Weights of a small text-conditioned image diffusion model: text encoder num experts 16, layers 8.
Rows from block 2 of the text encoder of a small text-conditioned image diffusion model, named by matrix and row number. Rows with one number belong to one neuron. Each number is 128 + 24 x the weight over its row's rms, rounded and kept within 0 to 255. All counts start at 0.
After each neuron's rows are labels from the 100 texts, of 14976, where the neuron reaches its largest size: "tokens" is the input token at the peak. Only what is clearly more common there than usual is listed. The data: regions of photos with short descriptions (Visual Genome).
# gate: MLP gate (text_encoder.blocks.2.mlp.gate.weight, 512x192), inputs 128-191
# fc1: MLP up (text_encoder.blocks.2.mlp.fc1.weight, 512x192), inputs 128-191
# fc2: MLP down (text_encoder.blocks.2.mlp.fc2.weight, 192x512, transposed), outputs 128-191

gate.204 [ 72 149 100 131 152 112 105 162 111 125 126 121 166 131 128 147 127  98 110 136 139 133 140 130 145 151 130 120 147  78 127  85  96 140 146 134 122 121 155 109 118  88 119 111 135 210 129 133 152 136  91  90 166  98  98 161 131 134 140 129 139 142 135 146]
fc1.204 [149 191 130 125 109 127  92 109 166 156 158 124 117 123 138 124 115 134 149 122 130 119  95 115 104 151 122 123 135 170 146 155 156 143 146 133 118 107 125 119 187 164 163 130  95  77 131 112  68 101 133 150  96 122 145 102 111 143 138 118 129 115 116 150]
fc2.204 [106 121 124 146 139 145 111 111 117 114 152 112 134 158 135 153 127 154 115 114 167 132 129 106 113 149  66 121 122 118 142 118 140 133 144 157 116 143 104 150 102  93 123 130 135  24 118  87 138 129  98 140 164 140 173  95  95 124 124 161 122 135 103  99]
tokens: "head"; "baby"; "hair"; "beard"

gate.312 [177 186 158 169 105 111 111  76 141 110 138 173 148 128 138 106 121 111  61 124  99 137 134 112 153 133 151 137 140 128  97 102  93 125 113  92  85 152 122 126 120 124 124 131 113 113 119 108 106 153 162 138 106 127 157 137 155 126 161 100 129 159 163 114]
fc1.312 [ 98  94 151 110 127 125  96 122 131 127 164 122 148 103 162 151 120 130 158 127 123 117 152 124 159  63 128  78 141 152 145 149 115 125  95 151 126 186 158 120 129 100  95 122 164 134 140 136 141 119 129 101 138 138 135 176 118  99 136 120 137 155 109 175]
fc2.312 [128  85 149 159  98 112 102 117  92 128 133 109 117 171 147 112 138 147 122 107 123 164 114 110 136 134 170 106 106 113 134  98 114 120 130 172 136 127  75 133 122 120 121  79 113 117  53 139 144 105 131 174 128  94 140  58 147 136 162 125 126 147 118  98]
tokens: "player"; "umpire"; "batter"; "tennis"

gate.503 [116 116 124 125 145 123 109 116 141  94 107 139 111 153 129 149 152 157  84 186 132 149  98 113 127 102 112 159 147 166 119 188 116 134 130 119 107 137 105 110 147 114 108 128 106 153  92 169 128 117 101  80 139 130 122 167 113 138 107 127  88 121 148 144]
fc1.503 [104 102 134 155 130 133 140 126 159  91  86 134 103 168 137 146 134 123 118 133 165 138 118 150 140 139 134 157 147 154 142 123  91  85 154 118 140 103 110 141 120 115 115 139  76 155 128 113 129  85 134 116 125 133  78 143 143 101 126 106 128 152 177  81]
fc2.503 [133 147 123 164 132 134 104 115 141 111 110  78 123 153 117 117 100 165 122 132 119 144 121 149 141 136 118 100 164 120 148 139 128  65 140 155 127 148 114 121 105 128 164 121 115 225 163 143 151 144 130  90 148 129  97 189 174 111 110 158 148 117 124 124]
tokens: "clouds"; "smoke"

gate.158 [121 119 100 140 116  71 145 100 157 143 186  83 132 146 173 120 120 145 107 158 142 139 146 137 141 141 117 141 136  96 103 143 129 127 138  83 133 111 135  98 159 116 170 126  90  83 128  87 167 159 129 110 101 161  94 146 124 132 149 109 152 126 122 121]
fc1.158 [126 134  95  94 137 121 138 110 117 180 123 133 149 149 124 133 109 114 137 121 153 133 134 119 122 121  96 133 121 182 116 135 190  87 139 147 121  95 136 115 152 118 187 121  78  97 142  81  96 166 126 140  97 119 131 115 130 136  88 103 158 110 111 138]
fc2.158 [139 155 149 135 155 104 154 156 117 155 165 126 135 129 148 100 167 114 131 145 152  97 140 131  83 122 121 131 142 163 124 131 162 131 110 140 122 132 127 137 154 108 140  96 114 190 185 126 110 103 120 112 136 129 108  96 163 139 130 150 145 100 149 134]
tokens: "blue"

gate.234 [119 157 169 117 129 112  78 123 155 156  95 140 132 137 130 194 120  99  80 117 139 123 126  66 150 122 124 117 119 153 150 122  96 176 124 150 152 125 128 103 111  50 152 121 143 132 121 112  91 109 134 146 132 107 143 139 107 124  98 126 109 128 125 109]
fc1.234 [158 157 141 111  99 132 144 137 112 121 132 150 186 111 151 160 131 131  93 101 127 122  99  95 133 153 141 119 114 134 139 118 142  98 153 137 121 175 122 147 154  66 131  84 135 135 148 126  92  98 118 165 123 124 142 102 108 142 127 126 140 123 116 126]
fc2.234 [169 129 131 148 116 135 105 110 157 134 102 147 120 136 118 116 131 150 152  82 188  81 103  95 129 126 168  91 152 109 128 145 180 127 134 116 128 125 128 113 164 119 148 111 136 176 105 111 125 109 153  87 183 118 140 134 114 126 163 104 157 110 122 161]
tokens: "blue"

gate.190 [130 135  84 126 117 134 105 131 131 140 119 117 176 135 134 163 101 130 115  95 103  92  70 102 121 134 123 132 166 174 162 146 144 149 117 112 157  88 125 142 114  87 158  95 129 140 133 116 134 142 146 143 136 126 125  91 149  88 126 127 127 101 129  81]
fc1.190 [122 197 142  75 130 138 140 123 124 142 153 137 155  93 133 128 157 122 153 142 137 149 113 152 163 123 140 181 148 116 125 142 148 109 132 135 124 138 132 137 122 153 154  93  89 116 146 162 146 102 102  92 134 123 107 161 134 133 157 137 111 146 140 143]
fc2.190 [120  91  76 131 137  53 181 102 130 151 118 123 144 116 132 111 122 139 127 145 153 135 137 192  97 122 152 176 137 152 149 133  98 120  79 127 117 145 113  88 119 135 132 132 111 106 131 122 113 127 124 136 157 153 141 123 119 103 138 114 136 136 166 106]
tokens: "blue"

gate.239 [125 121 117 154 139 163 154 113 121 119  93 115 129 137 139 128 134  85 116  61 119 127 102 124 173 101 155 104 112 141 155 129 138  71 114 136 109 131 136 150 140  92 173 153  88 136 107 138 128 185 131 141 152 170 157 150 136 156 146 145 113 128 132 161]
fc1.239 [122 129 133 130 106 173 124 151 129 132 141 117 161 133 152 147 168 133 128 158 156 166 164 133 171 122 145 105 128 152 121 157 126  87 123 149 123 161 119 118 138 132 128 112 151 136 157 168 113 108  93 148  82 133 135 142  94 123 114  98 150 153 122 107]
fc2.239 [137 170 103 123 108 147 118 127 112 126  89 137 134 148 152  80 142 125 126 148  92 127 129 119  92 136 132 149  88 115 101 123 116 140 134 122 108 146 138 148 145 153 171 108 150 115 156 149 129 200 184  99 145  97 125 105 140 119 128 127 104 142 116 177]
tokens: "yellow"

gate.285 [172 137 114 127 118 116 143 144 137 151 110 119 123  69 113 110  76 117  71 171 171  89 114 109 111 112 138  67 107 200 119 116 106 182 115 175  95 113 161 121 125 126 152 178 123 125 141 114 114 136  86 115 135 148 134 106 131 133 137  90 162  99 118 165]
fc1.285 [143 117 120 141 171 126 153 132  47 117 124 103 115 105 160  98 133 131 154 130 124 141 153 133 130 151 125 127 133 141 114 109 133 119 142 131 115 101 161  91  91 112 128 133 145 126 115 174 148 134 129 173 128 173 124 121 141 130 154 134 141 133 124 121]
fc2.285 [125 188 131 125 120 135 112 157 144 131 160 112 128 153 130 165  83 104 114  67 116 140 167 113 144 112 125 120 133 100 114 140 157 148 154 122 178 117 100 124 138 176  78 146 129 108 178 145 174 146 151 132 165  96 118 141 157 137 140 128 134 189 133 126]
tokens: "clouds"; "stop"

gate.27 [ 70 105  84 141 132 107 143 102 136 131 128  93  99 116 123  87 131 119 109 142 118 155 121 129 119 149  99 104  99 146 134 110 138 129 144 129 117 133 166  97 105  87 134  96 107 134 120 115 101 108 141 125 130 156 105 132 185 134 122 129  97 131 142 164]
fc1.27 [ 94 187 161 133 108 137 138 138 109 109 101 110 100 138 115  96 128 148 136 170 165 130  89 144  99 130 122 125 107 125 128 150 130 118 145 104 150 126 159  84 181 123 122 175 102 130 113 134 114 107 110 151 105 163 120 155 136 138 136  94 102  89 155  70]
fc2.27 [126 140 121 112 155  92 137 105 120 150 130 130 131 136 138 145 154 122  79 126  93  94 115 161 166  94 133 156 114 116 133 131 103 134 147 121 128 182 157 183  69 142 122 117  94 127 117 133 112 137  79 120 145 110 129 113 125 106 143 141 144 134 148 116]
tokens: "yellow"

gate.98 [139 119 166 113 135 158 112 133 158 107  63 129 116 154 145 116 117 129 119 152 158 173 125 125 105 145 149 127 140 113 124 100 111 121 144 114 138  96 139 156 103  78 130  93 104 222 103 129 127 136 123 130 131 170 151 139 111 171 138 154 127 123 116 122]
fc1.98 [124 111 171 115 168 125 117 140 108 112  81 112 114 144 124 160 149 123 112 145 124 164 114 130 113 117 115 154 103  89 111  78 124 125 140 134 127  94 120 133 155  80 120 141 108 204 106 140 104 108 142 111 156 118 154 128 100 121 125 114 173 110 131 119]
fc2.98 [128 108 139 134 147 138 125 109  90 165 146 123 136 125 147 140 125  94 138 122 114 101 125 105 123 156 110 121 139 106 157 123 153 154 143 103 137 140 103 168 125 146 160 141  83 255 137 112 143 145 135  98 136 117 124 105 182 110 106  99 166 102 124 107]
tokens: "head"; "hand"; "finger"; "smiling"

gate.416 [144 137 132 146 122 122 125 128 105 141 102 172 130 121  80 146 157 114 112 134 113 164 137 126 144 113 108 159 119  90 137 155  92 136 136 112 141 188 150 130 136 128  78 125 114 187  87 105 162 149 124  99 181 162 124 131  99 147 112 120  95 123 171 148]
fc1.416 [124 136 150 109 148  97 165 127  91 130  89  91 127  93 139 147 135 125 152 103 126  87 129 157 119 100 164 144 143 123 154 129 115 113 142 148 151 128 145 138  94 120 102 118 122 187 123  88 124 165 155 142 155 113 122 166  96 112 105 143 159 123 107 134]
fc2.416 [130 118 123 127 148 127 160 128 114 125 131 147 133 100 104 135 159  98 123 166 130 154 124 120 122 130 158 136 127 110 139 114 104  86 170 154  67 113 125 144 171 169 144 119 101 204 160 104 105 142 153 114  97 175  92 142 152 135 137 111 116 124 118 129]
tokens: "yellow"; "sign"

gate.200 [142 136 100 164 110  97 126 138 124 156 187 106 167 121 163 123 135 136 110 126 146 109 126 112 145 135 108 100 150  90 136 130 110 158  96 110 136 120 138 122 125  74 126 132 121  10 148 101 133 123 129 129 109 139 126 142 112 152 117 117 108 151 109 124]
fc1.200 [126 124 165 143 120 157 141 137 119 101 130 110 150 131 115 128 136  81 122 131 126 148 150 134 109 114 131 153 140 163 111  99 103 155 132 103 107 145 138 112 120 195 112  92 121 197 135 129 124 103 132 110 126 120 107 135 160 123  99 138 128 154 124 134]
fc2.200 [110 154 138 159 114 117 118 109 152 112 118 147 145 128 127 128 124 231  91 146 125 119 141 130 127 101 148 136 130 104 161 136 120 146 150 116 141 126 134 149 119 119 134 121 124   0 122 168 108 121 137 123 111 147 106 139  90 155 151 151 136 102 118 146]
tokens: "blue"

gate.461 [106 161 137 152  96 143 105 122 133 133 155 135 147 115 115 133 153 130 105 129 182 135 165 163 146 132 118 130 120  72 126  90 109 119 113 142 127 103 141 111 117 106 150 129 149 107 124 150 108 110 128 149 123 112 148 112 108 149 109  79 136 161 117 140]
fc1.461 [133 102 169 116 187 162 137 171 105  89 158 132  93 102 145 150  99 149  81 136 134 130 110 106 146 152 126  95 114  90 142 104  87 121 114 138 106 154 157 131 110  72 140 153 145 108 125 140 129 107 159  93  99 149 101  92 122 138 125 105 119 120 142 122]
fc2.461 [106 160 118  87 130 135 125 129 120 160 163 147  89 129 155 107 113 158 154 154  88 132 125 141 147 147 136 148 159 145 135 132 111  81 133 109 101 136 101 160 108 100 140 121 102 188  99 107  96  98 124 176 124  66 108 162 123 149 175 130 143 127 115 105]
tokens: "clouds"; "head"

gate.465 [142 143 100 163 114  67 135 151 140 117 152 132 137 128 127  90 130 123 139 152 145  83 165 119 127 151 118 157  89 161 135 122 136 134 117 108 119 103  92 128 136 174 157 114 103  37 107 107 128 128 102 119 123 149  83 139 150 119 121 110 139 148 118 132]
fc1.465 [126 125 156  91 136 194 126 120 104 137 116 133 144 136 120 129 110 136 100 102  99 165  92 149 126 131 152 128 140  89 108 154 139 123 145 153 127 127 151 120 114  74  92 123 167 225 141 158 130 155 151 107 117 107 158  94 123 139 135 162 138 137 135 134]
fc2.465 [128 115 116 112 143 149 129 114 123 125 113 132 117 135 127 130 138 171 138 129 137  96 145 128 131 113 143 115 158 129 120 108 131 117 151 118 132 127 106 126 136 139 152 135 125   0 132 201 128 140 115  80 124 147 122 138  71 133 147 127 146 120 134 123]
tokens: "head"; "hand"; "hair"

gate.87 [129 166  97 119 140  89 125 119 116 121 167 131 139 125 170 137 148 134 156 138 146 122 140 140 136 147 132 109 137 148 117 107 133 117 134 123 129 128  88 156 126 190 180 139 124  44 126 153 133 146 122 130 123 112 140 124 157 139 158 120 130  97 111 151]
fc1.87 [128 110 145 150 116 163 131 121 154 122  97 149 126 104 156 139 116 103 102 111 103 102 113 141 154 130 114 132 145  59 143 144 110 140 101 102 123 183 180 140 120  65  56 143 174 210 117 121 135 153 139 129 130 124 127 153 134 131 129 126 119 140 157 118]
fc2.87 [131 178 111 119 134 107 117 100 157 123 125 150  99 149 134 143 139 155  94 132 131 132 151 103 128 130 114 100 131 165 134 137 124  75 106 142 155 106 135  95 132 127 163  96 126   0 112 171 116 113 136 122 104 171 123 151  61 109 151 142 129 113 136 133]
tokens: "head"; "hand"

gate.419 [ 74 109 138 122 136 109 106  97 182 145 105 131 130 146 120 127 107 125 150 141 131 164  98 137  94 115 141 124 147 121 157 109 122 122 118 107 115 136 125 133 157 131 148  93 125 148  90 149 108 130 102 133 148 155 149 158 133 107 114 137 122 120 120 136]
fc1.419 [133 123 119 111 125 162  66 135 179 145  80 171  97 135 135 122 128 132 119 164  89 124 109 147 143 129 133 107 109 157 131 115 109 114 114 141 126 111 133 132 146 157 200  85  54 154 111 169 122 104 146 120 136 133 138 171 129 132 136 153 145  88 159 150]
fc2.419 [117 148 138 115 138 162 128 146 126 126 157 152 187 117 138 138 160 145 117 130 113 159 132 134 151 132 160 105  92  94 115 140 145 101 134 150 119 141 112 130 127 117 139 124 123 183 149 129 138 110 149 115 133 111 184 126 138 187 131  87 126 116 120 131]
tokens: "plant"; "elephants"; "flowers"; "trees"

gate.308 [134  61 134 146 110 107  98 169 115 120  91 122 145 140 145 119 130  99 159 131 133 102 135  87 132 100 107 102 169 169 110 167  89 140 131 124 134 127 151 132  99 146 105 120 157 172 115  79 109 153 139 125 128 122 139 154 109 146 133 150 133 115  87 148]
fc1.308 [128  83  96 125 102 101 113 119  95 118 131  84 132 159 180 100 112 110 117 144 126  99 119  96 153 118 101  99 159 153 101 140 103 145 108 130 145 135 151 134 125 168  86 106  98 156 131  65 135 133 128 119 125 108 112 138 123 133 132 102 125 151 130 129]
fc2.308 [ 97 140 143 118 144 134 144 147 119 153 128 111 127  92 138 151 156 138 142 149 121 106 120 105 111  89 145 125 126 148 117 132 154 112 129 113 123 139 128  96 129 126 161 107 114 233 148 141 134 140 125 124 118 105  87 114 192 133  85 111 111  85  97 136]
tokens: "clouds"; "cloud"; "catcher"

gate.447 [153 137  85  95 125  83 124 109 137 128 112 126 134 145 169 121 107 138 155 108 101 127 167 147 158 134 135 121 114 168 146 137 130  99  88 122 169 122 101 121 126 117 167 112 121 128 129 131 130 144 123 129 135 120 113 116 135 159 111  98  99 155 157 161]
fc1.447 [121 117 110 147 175 122  89 118 129 153 137 114 132 127 138 134 173 138 143 144 106 136 110  69 156 156 101  96 116 112 146 135 132 139 141 165 148 133 144 119 172 138 116 149 141 141  55 122 100 138 159 132 101 174 119 160 154 126 145 136 169 112 169 118]
fc2.447 [ 99 115 141  96 144 140 169 176 134 113 125 141 120 121 135  93  85 114  81  91 145 111 112 133 119 139 100 140  94 140 143 126 131 140  99 121 140 176 123 118 131 122 111 119 117 170 104 132  94 119 149  97 166 142 169 156 140 146 141 151 138 160 142 145]
tokens: "blue"; "purple"

gate.53 [ 90 129 108 128 146 126 132 122 138 107  97 138 143 113 142 138 143 119 125 120  99 139 132 108 126 130 108 126  98  78 103  85  94 138 152 123 129 132 135 137 132 104  93 114 158 204 120 139 151 133 101 133 138 120 131 141 127 115 142 164 139 132 145  92]
fc1.53 [166 125 109 118 114 148 148 130 137 131 160 112 116 133 130 117 121 132 134 134 124 127 102 125 122 134 155 113  99 202 151 146 166 129 123 136 138 141 122 113 137 184 151 142  80  67 138 144 108 118 133 113 139 150 109 133 149 124 119 107 109 114 109 121]
fc2.53 [112 130 150 146 102  98 118 112 147 109 128 132 142 135 120 135 123  99 126 109 120 141 113 149 143 116 128 120 137 138 123 140 118 116 133 136 160 140 132 132 102 126 123 134 131   0 121 146 161 142 112 189 115 138 115 125  80  98 141 123 147 167 135 123]
tokens: "doors"; "microwave"; "monitor"; "door"

gate.331 [116 116 143 115 163 157 127 148 116 153 101 144 175 131 126 176  94  96 145  89  91 159 156 119 143 138 161 113 108 136 105 148 131 162 124 113 120 108 179 175 154 131 119 144  93 139 109 123 118 141 107 138  84 124 102 123 132 138 135 159 155 117 127 159]
fc1.331 [123 127  91 120 112 125  70 107 119 152 128 105 101 122 123 154 148 165 103 112 144  83 156 131 147 104 128 176  78  99 113 192 123 122 112 144 116 172 158 183 135  98 123  97  90 142 119 121 133 126 127 114  73 135 120 137 118 178 181 149  98 143  81 137]
fc2.331 [115 100 133  87 125 143 152 163  84 156 111 139 168  40 124 111  95 131 153 160 101 100 120 120 136 165 186 117  99 129 128  94 101 133 175 143 124 139 124 139 140 152 112 135  86 105 108 126 140 114 104 132  78  81 133 132 144 149  90 127 130 120 127  88]
tokens: "yellow"

gate.26 [137 155 136 124 123 112 127  99 146 135 128 156 115  85  87 138 162 171 150 144 105 102 125 149 114 133 114 122 150 155 163 109  96 150 151 123 139  83  95 151 150 156 123  97 136 144 126  81 151 141 167 126 136  97 152 137 114 136 145 132 153 151 120 175]
fc1.26 [146 140 110 136 118 192 129 158 139 111 141 100 159 119 157 104 102 102 122 114 131 118  94 133 161 101 153 122 178 146 127 130 133  90  78 132 125 110 114 122 103 128 121 162 110 114 151 150 159  82 120  91 109 121 166 124 161 153 189 138 134 126 116  77]
fc2.26 [131  98 216 123 146 144 111 114 141 120 127 142 112 126 173 119 127 102 153 143 119 191 109 152 102 109 146 108 124 158 133 147 145 141 118 159 132 175 121 165 130 162 135 128  92 107 120 128 114 114 149 131 148 147 133 134 115 130 135 146 119 168 140 121]
tokens: "plant"; "head"; "flowers"

gate.108 [152 141 109 112 138 117 139 132 132 129 186 124 115 125 100  99 125 108 152 155 140 129 148 101 119 153 124 112 113 151 129 158 163 144 111 110 137 129 123 149 129 186 165 136  98  48 116  49 126 128 142 105 129 130  91  91 146 149  93  97 139 133 126 149]
fc1.108 [113 128 147 118 150 132 133 117 124 124  68 110 128 142 129 147 111 139 118 119 136 137 134 150 133 127 139 138 133 118 130 132 131 100 157 134 132 104 102 108 176  85 122 126 184 235 149 197 128 125 105 112  97 108 155 111 114 117 155 154 134 140 149 128]
fc2.108 [107 133 119 140 129  86 112 137 117 131 128 139 147 130 119 123 137 176 153 108 124 124 136  99  95 156  86 144 138 126 132 154 144 124 128 109 110 123 139 159 153 116 138 140 145  13 128 143 136 119 129 141 139 156 116 125  87 105 151 116  95 153 135 129]
tokens: "head"; "hand"; "smiling"

gate.439 [147 127 116 144  84  96 100 103 158 149  99 157 114  99 132 116  98 125 130 130 116 142  96  93 135  84 104 163 119 106  98 129 167 133 139 116 158 104  92 146 144 129 124 115 161 147 115 121 108 149 115 137 146 158 157  90 127 117 146  88 108 140 108 156]
fc1.439 [146  97 147 124 170 177 149 102 121 143 153 144 117 138 121 153  71 113 158 147 137 117 148 158 136 108 129 178 101 176 166 120 135 122 138 120 112 129 127  94 135 128 139 159 103 128 124 191 185 129 141 129 108 149 112 113 128 130 131 110 160 127 185 130]
fc2.439 [132 114 100 119 125  86 106 143 111 103 138 116 128 173 122 147  89 107 121 119 113 146 144 145  84 120 129  78 143 120  87 160 120 143 129 116 165 137 119 125 121 178 155 129 104 121 157 135 122 133 171 116 134 118  99 134 122  81 113 155 155 137 125 106]
tokens: "yellow"

gate.311 [118 141 130  95 121 115 119 169 123 148 109 121 103 138 124 131 124 116 132 154 137 136 114 127 123 149  90 148  85 103 125 110 124 108 160 108 142 166 166 149 117 177 117 125 166 152 122 149 108 105 184 162 122 126 167 159 131  92  68 121  80 134 137 131]
fc1.311 [167 104 126 107 122 119 146  93  88 165 116 140 135 114 105 145 123 145 164 132 111 138 123 121 104  87  79 134 138  91 158 100  91 113 130 131 114 151 103 142 130 177 150 109 163 144 138 103 100 104 185 134 102 100 144 130  97 134 136 135 123 116 127 135]
fc2.311 [145 151  76  93 150 153 133 135 145 161 119 152 117 152 140  96 112 135 134 114 100 109 115 167 137  85 111 146 110 112 106 155 185 160 123 127  97  72 149 130 146 136 155 149 121 180 160 144 150  92 117 112  88 108 119  95 154 161 114 137 149 107 114 119]
tokens: "blue"; "green"

gate.417 [138 152 122 125 130 116 140 127 123 132 150 145 130 106 153 142 106 116 102 137 134 144 123 114 116 147 148 106 129 183 139 133 143 111 130 130 133 128 106 134 134 248 151 121 145  71 134 168 135 119 133 126 139 153 102 119 138 136 136 113 139 142 105 120]
fc1.417 [138 147 116 121 130 108 131 116 145 118 142 138 127 128 149 159 115 117 124 132 124 136 114 116 134 138 124 113 130 199 146 123 140 129 142 124 135 133 107 138 120 237 155 124 135  41 115 167 116 143 137 139 135 128 101 124 139 121 134 123 135 132  86 128]
fc2.417 [141 129 125 133 134 131 127 134 128 116 126 162 138 122 127 118 127 161 132 137 143 135 136 128 127 126 127 124 119 137 118 116 121 142 125 128 143 135 127 142 104 129 127 127 123 255 126 112 129 131 134 111 132 116 124 127 159 122 128 123 131 133 142 132]
tokens: "head"; "broccoli"

gate.124 [133 139 157 113 119 154 113 121 151 164 108 116 160 104 102 124 119 125 100 137 131 127 141 164 129 116 137  85 112 165 176  88 135 121 138 125  82 124 111  94 145 128 104 130 115 128 129 168 116 151 130 103 124  98 135 156 131 148 110 172 148 139 163 141]
fc1.124 [167 118  97 105 134 132 142 144 127 123 142 127 129 149 136 135 161 118 157 140 160 161 132 131 131 100 144 179 117  81 172 124 118  78 132 189 112 172 137 134  98 155 159 127 156 145 173  90 145 143 137 107 117 133 115 113 142 145 111 124 143 132  94  93]
fc2.124 [133  94 151  87 166 114 139 153 153 165 159 151 121  96 112 114  99 117 116 136 133 109 103 192 134 151 120 109 114 121 143 142 173 131 121  97 126 114 125 134 133 144 122 158 123 102 154 155 136  94 126  93 142 103 104 132 139 125 102 101 163 137 157 126]
tokens: "yellow"

gate.497 [143 150  97 159 116 135 123 149 135 129 207 123 115 121 140  89 151 129 130 137 130  88 174 138 118 130 121 122  85 100  99  89  94 149 118 116 135 130 118 104 139 142 163 144  90  55 118 145 127 113 135 153 128 168  89 156 140 134  86 125 142 148 132 116]
fc1.497 [112 121  76 147 100 104 132 150 136 128 188 135  94 119 132 109 157 125 147 133 143  86 165 122 114 122 133  88 111  99 135  82 119 171 130 120 114 153 105 135 114 140 156 132  78  64 138 133 119 132 135 125 136 168  84 140 136 140 108 127 159 113 145 119]
fc2.497 [108 124 131 140 136 127 157 160  95 142 148 121 126 133 134  87 128 108 113 157  96 116 138 140 135 142 125 116  81 127 155 130 111 137 107 154 105 151 151 107 120 157 120  99 114 221 158  69 129 136 154 147 130 162 137 110 156 123 134 111 114 108 112 137]
tokens: "sign"

gate.117 [ 97 134 160  98 121  92 120 118 168 111 127 161 122 124 101 113 131 105 170 153 115 140 115 129 159  81 135 121 179 107 149  97 126  98 144 126 133 154 122 110 107 130 109  84 114 144 127 160 112 164  99 115 150 135 145 157  68 106 135 135 118  82 157 163]
fc1.117 [129 138  71 152 156 136 101 149 152 182 169 123 104 159 162 149 127 133 133 105 111  97 151 146 135 153 125  75 157 159 123 151 105  89 126 154 120 163 109 126 168  83 119 121 130 116 153 112 149  99 115 149 107 119 120 102 153 127 152 146 117 151 114 111]
fc2.117 [141 147 145 117 112 106  80 108 155 137 103 151  94 123 156 114 132 128 166 145 153 130 165 133 130 123  84 168 161 138 119 167 150 167 122 133 113 119 143 132 155 168 128 109 143  39 135 132 108 124 165 167 103 133 166  88 117 142 126 129 109 158 141  99]
tokens: "clouds"; "cloud"

gate.344 [ 94 108  90 122 155 112 148 156  89 111 110 133 141 105 126 116 136 149 156  94  99 142 153 135 143 106 134 134 135 106 119  96 122 121 107 140 135 108 139  92 123  83 115 121 154 189 142 129 115 155 112 154 129 135 127 143  88 139 119 106 135 132 141 129]
fc1.344 [107 150 111 146 116 106 130 131 124 142  98 140 118 119 147 145 125 142 125  83 124 154 172 150 140 107 150 144 104  71 131 130 119 126 125 110 153 147 150 128 137  70 107 126 147 173 145 105 114 173 107 146 124 104 132 159 107 131 128 111 145 133 167 108]
fc2.344 [136 116 111 120 104 117 139 141 129 148 162 110 142 132 137 123  96 142 136 112 121 133 131 116 156 124 151 117 153 138 116  78 147 128 126 141 124 100 118 124 146 124 162 127 142 255 142 123 137 144 130  93 127 145 144 120 163 112 114 122 163 116 137 145]
tokens: "doors"; "door"; "microwave"; "monitor"

gate.492 [123 134 127 106 168 146 143 122 114 151  93 130 108 112 118 148 115 146 143 104 126 137 155 133 101 121 130 148 115  96 146  97  86 129 147 141 126 118 117 127 150  83  92 107 174 228 114 133 135 131 101 146 143  85 160 138 137 160 139 167 121 148 138 119]
fc1.492 [112 105 166 141 158 150 100 106 119 127  98 110 116 119 143 134 103 136 140  85 120 142 102 129  87 127 117 143 125  88 118  90  92 141 151 151 123 123 153 130 105  58  99 140 166 211 122 136 137 166 116 132 121  99 140 153 139 123 138 124 125 125 140 103]
fc2.492 [115 152 120 119 133 133 146 128 172 159 100 124 111  98 120 129 123 126 108 121 122 117 126 137 126 136 126 158 130 119 169 114 115 143 120 102 137 125 138 151 137 144 102 138  89 255 137  88 115  90 130 129 126 125 129 138 189 138 100 115 129 101 111 148]
tokens: "head"; "smiling"; "hand"

gate.431 [ 97 133  99  85 165 135 142  94 114 129 109 125 140 121 104 125 114 147  96 108 116 144 155 121 147 164 127  68 128 114 127  81 144 121 114 100 156  98 130 106  83 104 142 142 113 117 159  81 123 202 142 167 171 153 142 136 125 108 137 137 137 160 144 126]
fc1.431 [ 88 141 125 129 120 122 143 132  79 147 166 149 174 105  99 107 134  92 127 119 118 134  93 131 136 143 151 125 142 128 159 156 130 115 102 137 158 108 123 100 104 132 127 157 139 116 176 147 119 129  98 124 113 110 124 112 153 141 114 162 141 162 134 148]
fc2.431 [107  69 159 119 142  60 122 143 144 122 137 109 147  80 119 165 164  84 117 127 108 155 102 134 127 157 115 121 164 117 115 119  95 149 125 147 100 109  95 155  94 157 105 113 137  98 113 132  98 109 115 123 150 131 119 105 130 112 147 149 131  88 127  97]
tokens: "doors"; "microwave"; "monitor"; "windows"

gate.294 [159 171 135 148 134 162 100 119 102 118 130 115 144  82 118 117 100 131 132 131 171 147 160 120 148  95 120 177 110 107 111 112 109 113  96 146 105  79 141 139  79 132 171 151 124  83 166 134 146 128 102 107 155 156 127 130 141 148  90 108 164 145 144 122]
fc1.294 [111 149  99 133 139 133 135 146 118 150 162 175 114 153 102 156 105 130 127 112 137 144 140  90 143 122 105 157 125 104 114  93 124 124 130 113 118  79 107 127 148 138 164 127 106  75 101 144 144 108 141 139 129 148 105 144 159 136 117 112 134 110 116 107]
fc2.294 [135 113 119  87 150 102 145  96 117 164 122 159 154 137 127 112 130 135 139 105 143 126 105 100 174 136  95 167 142 115  89 113 155 115 156 145 150  83 125 134 125 105  95 143 125 190 156 105 133 103 163 139  70 113 169 109 157 112 111 178  99 130 118 143]
tokens: "sign"